Rows from block 12, named by matrix and row number. Each number is 128 + 32 x the weight over its row's rms, rounded and kept within 0 to 255. All counts start at 0. After the name is the row's rms in percent of the matrix's.
# short0: shortcut pointwise conv, stride 2 (model.blocks.12.short.0.weight, 768x384x1x1), inputs 96-191
short0.105 111 [128 136  88 128 136 158 113 130 140  85 117 149 102 165 142 158  95 144  96 125 106 118 131 151  78 127 154  97  98 119  66 129 140 142 143 161 132 122 116 133  86 117 144  55 113 124 111 110 165 122 173 102 107 143 117 164 170 111  92 201 118 159 148 107 101 144  75  95 180  73 157 124 133 114 156 130 113 129 135 212 134 123 189 126 166 138 127  72 136 199 102 150 117 131  97 183]
short0.106 089 [143 139 107 186  97 129 115 111 106 149 102  98 117 148  77 111  94 190  99 128 137  66 182 120 115 193 145  93  56 153 105 128 197 122  94 175  97 120 112  96 123 118  85 208 148 130 113 103 150 147 152 160 159 108 124 152 186 199 136  89  97 147 159 131 104  90  86 107 147 143  92 112  94 155 103  99 126 152 105 103 162  92  40 148 189 129 125  96 107  99  62 109 124  96 133 104]
short0.107 115 [165  73 122 198  37 116 158 135 167  66 107  96 105 102 146 245 162 132 111 166 180 127 134 133 116 149 133 151 109 131 129  97 132 109 133 127 139 162 137 126 118 146  93 153 123 134 151 136 122 139 118 192 108 108  93 200 136  66 152 119 130 151 137  61  85 126 104 139 173 155 153 123  83 111 129  93 107 117 119 146 173  70 121 104 167  81 182 129 120 107 136 118 159 135 133 149]
short0.108 087 [210 134  94 139 128 108 191 123 130 110  88 117 144  85 215 112  98 154 140 145 110 103  97 181  90  68 135 186 161 145 156 106  81  94  55  95 137 126 197 109 152 115 142 122 127 134 158 130 125 139  98 173 156 126  93 122 150 181 128 121 118 114  88 150 110 125 125 157 162 136 142 119 128 195 121  89 101 101  87 140 128 158 109 116  96 101 133 117 133 121 155 119 142 189 168 116]
short0.109 096 [154  96 101 163  72 151 137 145 129  87 153  94 150 135 103 174 107  90  95  73 145 135 133 111 202 134  54 139 123  79 128  72 116 123 133 144 123 161 137 145 139  99 128 107 106 125 114  94 127 127  55 158 100 122 125 133 108 136 158 102 120 119 141 111 144 209 191 111 149 114  98 148 138 110 127 122 113 127  46 124  97 129 168  88 121 105 150 119 100 125 146 144 163  92 150 129]
short0.110 098 [127 131 151  84 140 100 175 155 127 118 163 168 150 135 190 125 154 111 159 132 158 126 200  90 112 145 139 112 162 149 128 149 105 157  41  99  99 123  85 114 192  75 195 123 174  75  66  96 137 173  84 110 128 122  76  79 158 207 127 124 160 120  55 125 136 104 174 125 141 145 127 209 161 164 135 160 101  92 130 138  97 167 128 139 162  95 128 132 145 114 203  73 103 100 130 139]
short0.111 095 [160 122 150 102 128  86  95 146  87  78 138 123 146 168 136 124 153  75 144 130 109  95 160 111 118 128 130  85 132 163  95 108 107 100 160 115 114 135 100  96 131 148 105 192  68 105  77 158 184 121 146 136 144 140 192 124 145 146 177  99 124 145 163  92 159 150 113 131 166 186 147 140 153 122  84 138 125  71  74 204 130 122 116 115 101 124 133  87 179 138 155 159 185 113 131 137]
short0.112 104 [121 152 135 152 109 110 172 137 126 120 131 101 169  97 133 157 154  91 122 100 106 101 168 133 178  89 109 131 126 161 107  95 123 120 157 138 150 129 205 143 139 178  89 158 139 134 120 199 140 159 127 116 142 109 141 102 159 104 114 188 185 146 123 143 135 123 175 125 172 106 176  88 133 162 118 134 124 157 121 173 188 119  76  85 155 125 178 104 124 166 145 126 137  85  94  77]
short0.113 087 [132 136 255 128  95 137 146 139 157 134 122 147 138 108 145  71 164 115 116 118 100  77 129 181 115  94 130 146 104 102  94  92  79 108 108  55 124 158 137 153 203 149 148 123 165  89 144 142  77  94 130 159  97  85 123  86 163 171  93 105  84 131  85 129  89 124 147 111 165 107  75 135 135 143 176 113 123 140 127 125 188 137 139 125  97 161 136 103  48 169 102 204 139 159 136 132]
short0.114 103 [134 129 119  83  97 117 129  52 153  71 152 188 147 151 185 117 112 121 128 160 153 152  91  90 117 103 120 114 106 129 139 148 149 120 129 155 119 134 163 112 110  84 171 172 108 112 169 162 154 107 172 187 101 168 161  82 111 144 128  87 136 106 110 126 118 115  95 101 123 104  77 140 156 114 172 123  92 104 105  85 126 119  78 108  66 132 145 142 112 109 156 130  84 167 160 160]
short0.115 099 [111 153 141 134 155 178 128 163 126  65 123 119 153 106  97 177 137 200 182 119  92 131 136  96 126 130 104 113 121 106 157 148 168 139 104 191 135  84 153 139 151 117 120 119  83  91  93 133 170 142 104 116 131 122 152 140 141 130 160  66 162 112 126 151 138 130 151 103 145 184 157 138 155 155 205 113 156  90 112 120 110 143 164 148 100 154 152 117 183 127 140  79 117 159 146 148]
short0.116 092 [112 136 122 130 128 150 112 134 153 138 131 180  70 100 125 167 104  87  52  61 139 174 194 133  66  96 205 134 140 124 209  94 177 126  82 156 126 117 137 131  52 122 119 146 104 130  83  88  98 149  99 131 108 153 150 144 127 107 145 147 153  77 139 119 140  91  80 138 164  88 118 158 127 128 121 141 140 162 144 159 163 133 203 111 138 209 225 141  79 101 104 124 124  97 174 141]
short0.117 099 [151 151 139 105 143 148 146 116  82  82 171 137 156 158 131 153 166 143 136  90  96 110 194 149 107  68 128 158 118 165 148 134 184 114 198 112 140 116 185 223 161  89 165  99 142 162  95 129 121 111 114 133 108  80 161  90 121 108 132 110 117 123 131 182 133 134 139  88 157  97 139 100 119  62 102 130 160 155 120 115 118 109 104  79 111 120 139 164 140  67 134 127 115 149 215  93]
short0.118 080 [116 140 104 127 161 105 110 190 127  58 103 127  94 115 107 183 189 122 146 153  99 130  85 118 170 132 118 164  81  82 127 118 116 161  93 126 155 181 186  73 127 136  95 129 130  69  80  75 115 114 131  83  93 147 138 104 152 128 107 125 112  55 117 133 133 113 159 193 147 105 112 137 138  69 140 146 132  74 149 105 126 122 194 135 131 126 155 138 125  86 119  98 122 119 183 127]
short0.119 092 [123 163 171 159 135  93 153 171 144 101 107 131  90  89 205 134  81 146 133 135 125 101  88 167  95  75 104 248 142 147 135 149  72 113  98 117 123 180 122 218 148  96 134  93 172 101 156  69 113  76  93 156 152 123 101 112 130 113 164 147 151 156 134 113 128 139 128  92 118 152 119 187 151 145 160 118 132 131 145 120 145  79 109 125 111 107 162 106 112 170 138 150 128 139 156 145]
short0.120 105 [149 104 132 124  76 137 151  98 196 125 148 156 154 139 224 186 140 208 163  79 172 189  61 177 161 143 136 132 123 125 194 122 205  90 119 140 158 123 114 168 133 166 165 126 182 156  72 137 136 134 158 136 169 168 138 136  99 165 119 146 116 129 127 205 189 116 111 115  86 117 110 155 136 124 153 150  96 162 113 171  94  82 127  41 111 107 169 144 155 128 129 130 107 138 125  81]
short0.121 131 [113 109  88  69 111 158 166 164 133 146 152 171 122 161 146 129 111 138  93 176 129  82 165 107 218  45 141 112  96 101 134 107 146 181 159 126  91 147 165 120 102 150 116 116 197 157 125  88 127 167 144 117 124 117 118 110 140  69 122 176 133 176  82 122 177 137 133 179 144 156  79  99 148 115  92 150 100 129 136 137 103 151  95 130 157 162 138 196 132 126  99 155 130 160  53 148]
short0.122 108 [138  85 128 152 170  43  79 161 141 119 146 163 201 118 162  74 133 133 117 174 184 148 183 151 154 168 110  85 136 132  89 103 102 158 115 173 117 121  98  99 129 175 139 129 107  98 145  97  83 153 119 140 110  95 171 145 146  81 109 140 139 131 131 191 109 217 129 122 123 142 144  89 145 127 167  52 157 147 124  81 105 153  72 140 149 167  94 178 126 111 105 127 202  85 129 135]
short0.123 113 [ 82 166 155 108 179 205 105  90  85 123 156 136  84 134 143 176 106 123  78 185 100 116  38 133  89 112 150  87 100 130  95 122 166 165 148  76 157 132 138 102 154 191 156 109 128  61 149 105 102 145 132 140 128 149 119 124  97 124 115 107  99 119 140 120 201 124 106 136 158 135  75 123 157 128 149 163 135 115  93 136 170 113 168 204 164 191 114  76 124 134 128 134 185 119 104 162]
short0.124 105 [148 150 162 105  63 129 105 199 142 173 143 107  85  27 125 153 143 139 101 160 182  92 121  74  75  98  95 132  94  92 135 111 182 167 115 130 155 139 112 150 148 160 137 135 118 102 141 110 118  77 161  87 108  90 140 110  75 166 122 118 125 126 127  80 161 145 148 189 143 107 203 128 193  69 170  36 154  96 123 109 112 159 112 123 117 112 129 115 115 149  96 154 102 162 114 142]
short0.125 103 [115 109 120 149 119 152 151  94 139 130 112 109 163 141 155 146 132 128  50 146 153 130  96 122  94  68 111 147 141  70 160 127 167 120 117  91 141  94 109 111 158  78 169 134 135  43 102 100 164 151  79 133 127 146 139  97 167 130 211 138 140  79 183 119 129 105 105 101 155 136 160  98 148 113 130  92 120 126  90 134  80 110 130 118 255 181 171 121 167 115 131  74  87 120 103  84]
short0.126 104 [ 89  84  92 116 167 157 137 125 188 124 163  95 165 201 123 144 111 122 149 107  92  81 111 147 145 167 148  74 132 133  99 153 163 169 179 129 174 120 132 183 166 100 116 159 123 144 130  96 154 101 103 161 127 104 223 127 138 136 135 116 130  86 133 116 115 130 100 149 144 123 129 106 116 109 168 108 129  96 125  95 162 147 104  81  70  37 141 128  77 122 169 209  64 141 137  96]
short0.127 114 [138 131 181 127 151  76 144 108 112 158 133 112 137 148 140  76 188 131  98 104 127 151  83 170 149 138 103 201 132 117 122  97 120  67 108  50 113 158 161 143 121 108 153  89 176 113  69 109 160 149 126 127 152 130 104 140 164 103 131 196 169 122  94 201 113 101 169  99 124 177 190 111 109 166 135 101 126 133  97 100 139 128 176  70 187 148  67 126 124 140  87  98  85 154 151 137]
short0.128 088 [125 114 171 195  70 128 117 124 179 168 155  98 166 167 146 171 133 151 118  86 146 140 137 104 163 134 107  65 120 118 109 112 111 163 182  96  82 127 116 159 146 161 180 149  83 179 103 122 121 159 133 144 121  98 147 143 108 159 107 119  85  62 182 119 127 126 170 173 104  89  74  76 113  97 171 127  83 156 161 145 169  82 114 125 122 105 117 153 169 107 128  86 136  95  75 127]
short0.129 108 [138 108  96 162  59 113 113 109 112  97 181 145 108 124 137 182 120 145 188 137 169 162 148 154 111 149 175  78 159 117  96 174 143 162  77 122 161 122 106 111  76  84 120  89 113 125 112 126  96 167 114 100 131 136 155 121 124 180 121 143 131 156 116 110 148 123 172 104 161 104 133 155 106 176 127 121 141 122 164 135 113 143 158 168 142 202  97 145  86 182 181 127 134 118 148  86]
short0.130 103 [199 171 136 146 142  65 141 126 156  74 138 148  82 199 150 123 118 167 140 220 170 132 116 123  95 119 112 166 104 133 139  94 132 153 153  65 144 104 143 140 177 109 148 122 113 118 147 130  89 128  91 101 107 143 169 143 110  82 103 154  78 119 135  98  86 123 127 116 124 166 116 167 154 158 111 141 124 127 133 118 135 137 149 174 104 161 135 169 145 117 149 101  91  98 119 118]
short0.131 102 [144 114 112 138  96  75 138 133 158 124 139 128 157 185 146 131 116 145 174 105 115  95 137  95 149 123 119 106 116  71 147  99 143 119 114 166 131  97 100 132 140 138 107 120 133 118 197 124 156 129 124 130 108 130  93 138 170  94 142  89 118  97 106  65 127 110 156 121 194  96 148 164 160  98 149 178 118 132  97 153 164 151 136 174 104 218 141  95 111 141 125 113 168 124 106 128]
short0.132 103 [ 36 162 114  71 134 105 129 182  98 108 122 188 106 139 174 104  94 116 140 111 114  99 220 133 154 183  70 148 113 110 174  98 151 120 146  94 155 129 148 149 123 140 104 110 120 117 100 190  58 151 154 135 118 111 101 108  66  97 154 146  86 171 145 151 122 153 170 136 114 104 144 122  99 160 153 100 121 145 154 136  56  99 119 116  68 125 138  79 180 170 101 102 103  68 121 180]
short0.133 093 [182 189 142 139 112 125  55 193 136 172 161 106 126 146 102 146 152 124 152 178 121  72 186  67 121 122  95 111 160 107 149 109 157 110 126  78 127 129 103 104 157 128 124  82 124 142 128  97  97 157 102 141 131 115  90 195  85 145  98 147 135 130 102 130 154  67 153 115 111 136 140  72 178  49 113 150 147  69 110 113 120 139 145 137  89 102 120 123 150 180  91 116 157 129 119 120]
short0.134 099 [101 156 114  91 143 140 137  58 100 159 117 152 105 142 201  90 141 128 108  87 108 142 168 127 124 141 115 132  92 108  79 113 149 115 241 137 112 124 107 152  75 133 127  99 136 110  99 120 169 111 154 110 148 158 148 125 145 252 111 139 124 117 125 116 129 140 127 158 187 130 102 189 165 109 119 118 136 162  78 127 120 167 170 183 141  98 152 100 136 116 147 117  77 118 113 107]
short0.135 102 [165 138 138 127 167 148  90 135 117 104 139  97 120 110 230 125 129  97 175 112 119 131 136 177  87 153 102 157 149 122 134 140 143 136 151  82 187  90  88 138 116  93 143 129  94 162 102 153 125  92 124 104  98 144 113 130 156 170 168 101 172  92 149 123  57 129 136 123 143  75 110 110 147 135 170 131  85 172  91 132 100 117  48 127 136 192 124 140 192 189 203 193 124 136  92 136]
short0.136 105 [108 147  58  83 163 211 169 101 122 127 190 104 134 141 140 130 130 157 110 131 123 118 156 140 128 163 140 137 146  97  98 146  72  92 128 106 123 166 113 139 120 140 160 155 113  91 155 100 184 102  91 153 153 106 159 107 138 131 172 132  67 130 199 108 130 179 120 169 143 143 141 128 154 122 125 103 117 159 143 115 183 135 107  80 204 128 157 133 130 138  89 127 104 139 105 114]
short0.137 096 [ 61 149 107 140 123 190 111  86 126 116 129 145 182 121 126 147  85 161 122 128 125 111 157  63 131 148 139 107 169 135 142 138 105 102 206  87 160 133  95 180 102  92 142 170 127 169 139 112 147 101 137 109  88 149 127 168 152  47 176  52 143  92 172 120 102 142 130 152 107 119 121 127 143 120 131 197 121 172  72 126 144 149 129 185 158 192 107 194 147  94 135 164 139 133 138 147]
short0.138 091 [108 113 101 164  97 163 157  94 128 101 128 225  88  58  84 123 178 164 148 113 100 113 152 134  60 127 154 149 111 139 183 119 131 135  96 134 126  99 105 158 178 143 120 165 205 102 118 101  86 126 152 125 118 156 144 149 148 112 136 154 147 129  85 113 137 131 162 139  96 129 118 138 135 145 149 130 108 147  97 147 136 137 111 132  99 107 121  59 127  82 172 170 112  87 116 160]
short0.139 096 [136 139 139 122  95 142 118  56 119 118 156  69 148 125 179 118 105 138 132 171  83 100  85 149 146 103 145 136  65  82 176 120 136 123 103  93 135 130  94  72  97 117 116  70  95 117 147  62 114 121 106 143 159 179  87 116 162 230 197 176 201 122 133 175 105  72 148 159  89 106 114  91 156  94 192 103 153 143 157 169 127 117  48 208 171 105 121 109 144 145 165 145 119 143 135 116]
short0.140 099 [127 139 125 142 219  75 151 193 108  98 152 120 160 124 207 133 127  70 171 167 107 117 184 159  98 127 127 148 141  96 185 151 130 184 156 125 178 172  83 114 148  79  96  73  83 153 103 169 114 103 117 160  97 151 140 220 111 120 108  84 150 122 132 128 116  69 118 120 114 117 186 144  99 148  95 138 165 128 143 156 145 152 132  95 112  84 166 101 164 181 131 151  71 110  67  93]
short0.141 102 [ 90 110  95 122 151 137 127 118 120 159 183 195  62 120 127 126 124 134 162 116 144  50 138 100  40 114 125 126 159 110  96 114  96  76 111 113 138 160 151 105 100 133 136 100 115 103 136  69  75 164 166 119  98 147 130 175 109 140  61 201 111 114 136 169 103  92 148  98 143 172 127 155 101 127 110  86 203 127 113 143 185 116 113 122 188 147 134 143 130 130 162 112 111 181 157  69]
short0.142 108 [134  88  90 117 108  96  82 137  70 113 132 188  68  96 149 173 113 159 133 129 137 121 103 120 137  92 151  36  92 124 118 111 164 107 142 168 135 115 140 138 122 141 123 104 115 111 205 132 138 176 122 104 101 189 141 144 109 158 140  96  82  81 161 139 140 122 137 103 131 103 111 105 127  99 196 119  78 132 158 132 112 145 126 160 180 170  78  68 133 143  74 175 150 119 139 157]
short0.143 100 [166 154 161  80 101 136  86 133 164 118 196 124  86 113 123 149 138 137 163 103  90  88 174  95  78 132 152 149 157 124 133 162 102 177 115 116 160 101 119 126  64 100 138 145 133 178  92 110 115 183 130 172  91 154 153 108 108 100  91 106 129 147  88 122 114 154 145 127 176 128 109 123 170  95 127 139 138 150  96 134 181 154  94 141 122 240  89 163 164 115 133 133 132 138  80 159]
short0.144 110 [141 111 181 142 139 125 169 144 101 104 175 124  99 125 114 137  99 155 120 183 163 131 138 142 103 100 155 151  85 137 110 110  73 151 111 122 119 155 115  86 178 119 131 134 134 164 125  97 103 102 104 132 107 126  84 105 103 160 150 122 127 127 171 149  98 107 106  86 146 134  97 206 115 124 104 114  84 140 107  56  94 183 114 119 103 166 172 122 147  92 172 144  91 142  91 117]
short0.145 105 [ 97 149 124 166 140 112 116 143 133 144 195 160 112 132  96  42 140  84 124 121 108 118 123 115 124 142 174 120 171 119 120 149 148 105 191 123 192 188  99 171 111  97 158 115 135 131 137 120 120  82 144 119  94 102 136 123 147 135 104 115 171 137 121 119 121 120 103 131 155  99 170 132 139  67 133 187 157 152  90  86 104  94 125  74 151  51 177 111 157 145 141  88 187  89 106 138]
short0.146 086 [148 130 143  93 185 185  72 138 125 111 102 120 108  97 129 128  83 114 178 140 119  86 147 141 114 121 160  94  70 128 160 164 117 160 122  56 138  89 136 106 114  81 132 133  81 126 104  97 144 103 117 161 169 158 136 132 200 167 147  96 198 186 115 174 101  82 162 170  89 180 158  87  92 118 139  78 131 148  81 118 124 116 137 205 129  97  83 179  92 115 126  69 104 169 116 116]
short0.147 098 [110 112 112 131 108 131 186  40 132 112 131 114 159 109 137 153 141 145 108 106  76 141  40 120  84 161 139  89 161 118 187 130 149 155  98 122  76  92 143 135 142  97 102 147 156 149 149 116 153 139 140 183 127 180  94 129 118 146 121  99 163 120 166 110 137 119 130 114  94 123 141 151 163  96 107  75  73 144 140 165 122  85  48 145 147 119 155 162 155 135 127 160  95 138 152 118]
short0.148 096 [167 164 164 156 117 149 163 140 131 103 202 119 170 159 189 101 150 160  62 116  81 205 117 107  77 133 159 174 102 126 125  88  96 157  87 106 159 120 106 128 109 153 128 147 118  63  91  93 157 126 119 188 134 169  69 100 133 134  96 172 153 124 141 117 195 122 157 176 155 173 120 105 146 153 142 115 121 123 117 158 112 140 107  90 139 154 131 117 168 147 143 148 146 128 121 162]
short0.149 098 [106 142 121 143 139 116 172 146 156 173 133 137  89 171  77 101 128 216  84 191 100 197 142 150 131 133 211 134 149  82  96 161 100 130  53 161 134 140 127 108 113 181  69 115 152 146 129 122 142 120  81  78 122 125 159 187 149  85 160 168 179 168 139 106 170 181 179  73 134  48 159 111  97 157  56  97 116  98  95 137 116 128 173 123 142 132 121 107 155 111 128 106  94 128 116 142]
short0.150 100 [148 183 154  98 118 108 111 143 117 107 158 136 154 131 134  90 151 133  95 114 160 120 134 133 162 102 103  88  41 195 134 105 162  73 100 179 150 152 121 166 115  90 145 134 113  94  90 151 121 201 103  83 132 118  92 122 155 103 118 164 139 119 142 153 144 148 142 107  52 143 171 165 149  79 166 127 168 166  88 118 186 103  89  64 116  93 149 175 193  90 142 173 145  78 131  81]
short0.151 084 [ 80 133 117 108  96 171  98 117 124 114 133 180 172 110  97  77 190 171 121 128  47 121 117 176 135 113 159 124 101 123 172  79 155 134 120 164 119 163 105 151 119  83 125  96 123 112 163 177 159 143  82 206  75 183  99 185  81 123 142 100 121 171 131 117 116 111 111 114 113 106 130 146 121 131 131 210 104  79 105 140 130 151  64  96 111 145 101  86 114 112 151 123 135 111 100 146]
short0.152 098 [160 111 202 168 101  98 114 133 148  75 128 168 145 101 142  75 102 117 159 122  94 152 106  88 134 148 154 163  97 102 120  99 144 107  85 154 103  99 152 121 176 160 139 127 117 106  91 125 134  63 138  98 161 170  85 140 131 164 201 118 170  67 128  95 114 109 146 117 112 132 134 124 123 151 191 167 144 132 143 107 147 149 169 154 138  65 146 137 131  58 134 148 129 110 139 125]
short0.153 110 [142 137 161 164 102 104  97 147 109  94  71 142 174  85 184 152 174 118 166 125 161 106 114 194 181 136 124 116  94 154 138  98 140 134 120 202 117 147 112 135 108 135  95 121  89 123  90 182 188 152 148  90 170 151 152 137  58 115 158 164 108 102 150 188  79 123 138 122 110 142 171  82 148 146 185 134 141 120 125  76 149 127  99  92  82  99 185 129 100 124  79 130 115  88  92  98]
short0.154 084 [101  97 132 179 105  93 150 114  95 101 138 117 107 193 230  69 113 145 123 155 159 117 121 162 145 139 110 148 146 131 135  83  90 152 145 157 122  98 131 152 119 161 122 101  62 130 107  64 160 144 118 105 150 139 140  80 112 103  95 140  92 143  95 148 108 117  88  93 201 103 152 120 140 128 166  84  51 129 124  74  95 150 106 102  80 118  81 134  82 108 129 113 137 137 169 104]
short0.155 100 [101 186 177 206 171 159  61 117 117 143  83 128 126 103 165 173 112 198 155 148  60 133 136 169 157 151 150  97  97 137 142 121 100 178 120 136 120 113 101 115 123 135  90 109 106 110 141 130 102 118  79  75  91 104 127 169  91 122 137 141 149 119 157 121 115 110 116  72 121 134 136  86  71 162  92 136 135  98 148 174 142 118 193 100 130 119 140 143  98 170 107 146 152  60 125 108]
short0.156 101 [ 68 155 152 143 122  96 125 103 147  98 107 172 125 115 187  81 136 120 174 179  91 114 140 127 159 112 169  84 145 123 123  86  99  78 134 142 162 148 161 159 160 172 147 101  93 131 131 173  73 192 131  81 147 133 143 121 153 138 140 199 149 160 138 131 128 151 124 144  67 108 159  93 105 147 198 120 101 150 201 146 106  72 118 130 158  61 115 143 142 179  92 107  97  83 120 106]
short0.157 103 [114 132 133 162 150  54 126  67  84 105 120 128 115 119 150 135 139 136 135 182 110 115 136 119 159 102 109 131 154 100 166  77 117  88 162 143 137 103 114 206 145 151  88 124 158 138  57 186 131 156 100  85 157 120 150 133 127 175 122 125 120 128  87 106  98 175 141 106 166 110 174 131 155  95 131 188 151 189 159  62 112 164 123 153  47 211 129 145 116 158  98 125 172 130 100 106]
short0.158 103 [ 86 146  78 149 114 137 159 163 133 138 148  88  82 128  72 140 106 107 106 109 154 117 108  59 115 126 138 137 137 153  80 114 105 138 148  52 107 130 136  77 126 158 140 157 105 137 132 115 123 152 107 131 144 128 164  77  96 145  96 123 146 117 108 119 137 125 118 119  92 138 136  87 172 139 110 107 118 193  94 110 127 133 108 135 152 154 159 162 119  87 154 137 132  95  97 154]
short0.159 097 [154 132  78  89 134 143 118 125 117  76 129  97  72  68 186 131 130 126 191 104 135 161 120 162 128 104 103 193 145  98 147 117 167 117 119 202  86 146 104 143  92 148 144 102  89 114 195 135 129 150 109 115  88 160 144 157 140 135 132 147 153 144 104 112  95 104 116 109  93 164  95 112 103  94 125 137 203 156 106 157 130 108 156 129 162  92 100 113 172 133 104 101 141 149  97 114]
short0.160 096 [135 153 125 126  76 131  89 162 122 104 149 173 169 114 144 107  99  63  88 114 172 166 166 130 128 116 157 149 144 146  89 153 143 168 168 209 109 122  75 131 145 134  92 119  86 198 120 162 119 160 140 123 140 124 124 185 102 143 135 160 140 175 136 161 127 104 134  80 114 125 101  89 122 119  70 116 186 162 148 161 161 128 118 161 137 117 126 126 115 124 141 177  59 105 104 166]
short0.161 077 [ 72  65 111 134 205 132 166  87 125 161 134 170  42 172 134  56 167 138  77 155 136 126 137 117 105 123  91 123 109  99 149 125 121  76 147 125  65  95 170 150 124 111 166 137 183 152 159 111 174 181 146 123  73  76 111 151 118 135  63 133 114 171 121 100 102 163 148 136 148 192 121 124 126 115 135 124 117 115  97  79 139 103 154 126  52 134 104 153 128 150 109 134 134  92 151  98]
short0.162 103 [118 150 171 175 136 187 136 195 104  72  51 145 141 203 136 128 129 120 182  92 168 191 125 120 118 128 119 134 184 112 143 151 173 142 176 126 140 115 119 108 138 142 166 128 121 130 141 120 138  81 135 137  69 167  79 104 164 158 102 182 164 119 118 151 162 157 122  92  91 177 218 125 127 157  97 112 149 120 111 110 154 141 100 118  76 175 152 173 127  86 137 127 109 121 190  98]
short0.163 077 [120 181 151 135 145  88  91 241 104 139 102 123  72 118 105 153 113  85 116 120 109  70 120 156 130 126  61 144 149 115 146 124 149 159 116 132 163 131 116 124 124 160  79  60 131  68 138 115 136  89  78 133 111 121 161 106 189 182 142 127  64 164 126  58  90 140 129 139 158 113 124 106 145  93 115 121 114 109  70 146 127  62 143 128 155 148 129 105 135  99 131 131 102 145 196 100]
short0.164 102 [159 132 133 152 109 138 127 165 116 171 127 146 135  89 145 117 158  90  95 135 124 158 110 102  95 148  85 135 143 137  65  86 134 136 124 245 137 170 151 171 158  91 110  91 135 106 177 190 109 122 157 146 157  96 135 130 120  93 132 116 135 118 177 178  91 125 106 117  90 203 149 117  99 158 113  97 180  73  98  95 184 142 122 124 127  87  92 152 160 112 134 107 132 149 110  99]
short0.165 103 [125 102 146  74 138 148 130 137 155 101 144 130 114 140 182  96 158 191 160  90 161 121 113  99 119 135 118 136  89 140 133 125 103  98 144 125 138  99 122 166  70 114 141  97 142 126  99 166 193 178 147 130 160 124 121 123 156 245 118 109 151 106 127 164  92 140 131 130  87 100 113 140  96  52 144 147  94 117 201  96  88 134 129 105 167 159 121 156 182 107 126  73 114 116 107 137]
short0.166 131 [158 156 103 102  84  99 113 142 141 125 160 100 167  91 137 186 213 120 123 128  60 124 156 142 125 127 141 116 132 115  98  99 137 158 145 156  98 120 150  95 193 141 212  86 120 186 140 125 137 140 145 156 115 124 106 179 112 162 130 110 115  84 143 116 191 104 131 137 147 120 115 120 119 121 116 158 146  75 155 109 137 172 178 105  94 118  85 120 112 133  98 227 148  90 255 111]
short0.167 113 [136 130 107  77 154  77 116 112 118 111 169 120 103 125 133  53 149 152 139 127 109 131 188 120  95 108 149 109 102 126 130  85 113 146 142  88 210 157 153 156 156  95 125 111  79 133  75 119  74 146 129 148 168  99 163 198  97  95 172  44 114 143  91  89 102 110 116 139  93 106 148  72 126 118 179  70  75  97 108  85  99 109 120 151  95 162  70 135 181 139  86 102 116 122 116 109]
short0.168 101 [161 136 111  99 150  80 155 136  83  86 131  81 154 141 113 103  53 113 124 141 129 155 101 120 161 148 100 129 165 135 139 140 175 150 134 117 201 165  96 160 175 116 154 153 131 126 153 167  74  88 107 186 169 117 107 125 108  97 137 163 164 134 182 114 126 132 148  75 109 105 113 109  94 152 119 103 191  95  87 183 138  94 138 110  75 124 147 153 157 223 137 117 147 128 135 104]
short0.169 099 [100 123  65 104 140 185 109  94  84 109 217 145 115 142 132 149 134 122  70 111 170 144 144 144 130 101 124  99 117 155 254 137  77 120 102  65 138  62 111 124 140 106  99 120 163 129 116 111 130 144 130 124 162  95  91 144 105 157 125  73 149 145  98 101 120  97 168 106 142 159  86 130 142  90 160 100 103 119 174  96 144 132 106  91 116 166 132 166 144 161 131  99 136 126 122  68]
short0.170 101 [151  73 146  81 128 186 128  95 119 130 170 110 166 159  93  84 109 134  93 161 114 118 137  86 117 109 107 162 133 124 130 112  89 176 152  99 122 146 126  91 132 133 112 105 132 113 158 157  89 107 137 142 125 148 124 144 127 151  69 191 155  83  98 120 126 150 120 114 123 211 140 165 179 156  98 149 115 108 159 145 123 137 109  76 112 134 123 137 117  83 121  60 113 153  88 150]
short0.171 096 [167 139 132  67  88  83  89  94 116 122 132 157 115 146 134 103 114 124 112 155  98 163 113 162 186 157 114 120 123 127 137 167 146 138  96 136 122 116 142 114 115 152 105  71 110  35 144  73 103 137 119 112 168 164 120 114 107 116 133  62 142 155  88  91  99 198 164  88 158  99 100 133 170 123 189 115 141 154 128 159 185  69 139 214 105 186 110 137 102 126 108 147 144 166 102 128]
short0.172 104 [179 119 164 140 139 155 128 170  85 139 157 104  96 120 113 161 146 137 116 191 114 145 116 130 140  99 103 146 113 142 150 117  95 121 130 128 101 136 140  75 126 111 109  92 155 108 171 161 125 133 129  97  97 141  77 154 149  55 146  87  97 118  66 138 141 158 118 172 125  96 141 105 126 116 136 113  94 107 113 105 165  97 170 132 131  94  99 106  80 115 151 156  95 114 119 149]
short0.173 090 [ 89 124  50 100 123 197 176 137 132 147 120  94 199 155 194 116 106 153  53  93  94 122 104 164  96 100 127  52 126 104 128 162  95 142 118 183 136  97  85 144 117  92 135 192 101  85 142 186 151 112 103  81 130 135 115 140 131 130 120 122  99 169 144 146  91 183 160 153 151 109  96 127 125  89  89 150 116 188 149  77 122 128 146 162 120 197 149 129  81  79 117  98 122 128 127 133]
short0.174 115 [139 207 156  83 152 128 126 136 146  88 193 112 119 136 127 155 123 102 143 139 105 104 161 123 101 193 137 129 187 122 130 135 128 108 124 166 102 119 167 107 101 126 120 135  62 157  95  72 156 119 122 135 131  81 127 112 114 171 106 133 151 111 212  97  84  95 123 130 134 131 131 143  90 180  74 138 171 185  80 128 130  71  44 119 158 139  85 120 188 116 139 133 114  69 119  99]
short0.175 110 [ 94 117 114  81  81 166 169 102  91 120 120 183 102 152 136  84 112 149 136  79  90 203 120 182 109 103 117 132  54 150 104 126 137 112 149 138 116 139 133 139 149 137 191 159  72  93 151 128 119  90 122  91 114 107 142 108 135 139 144 142  91 125  84 144 119 191 127 114 120 134 136 132 139 132 120 188 143  44 127 169 101 122 121 123 116 122  97 173  46  97 111  76 115 147 178  96]
short0.176 100 [153 175 158 158 127 146 144 132 130 129 121  99 102 133 167 139 146 159 120  41 110 126 105 141  79 159 152 192 163  84 110 108 112 169 115 157 174 140 134 115 131 107 148 123 116 145 133 128 109 154 127 140  89 105 118 176 154 131  70  86  97 135 130 143 105 131 132 149 153  65 131  94  93 168 142 104  86  82 129 169 113 126  92 178 149 184 170 148 135 146 112  92 119 184 130  87]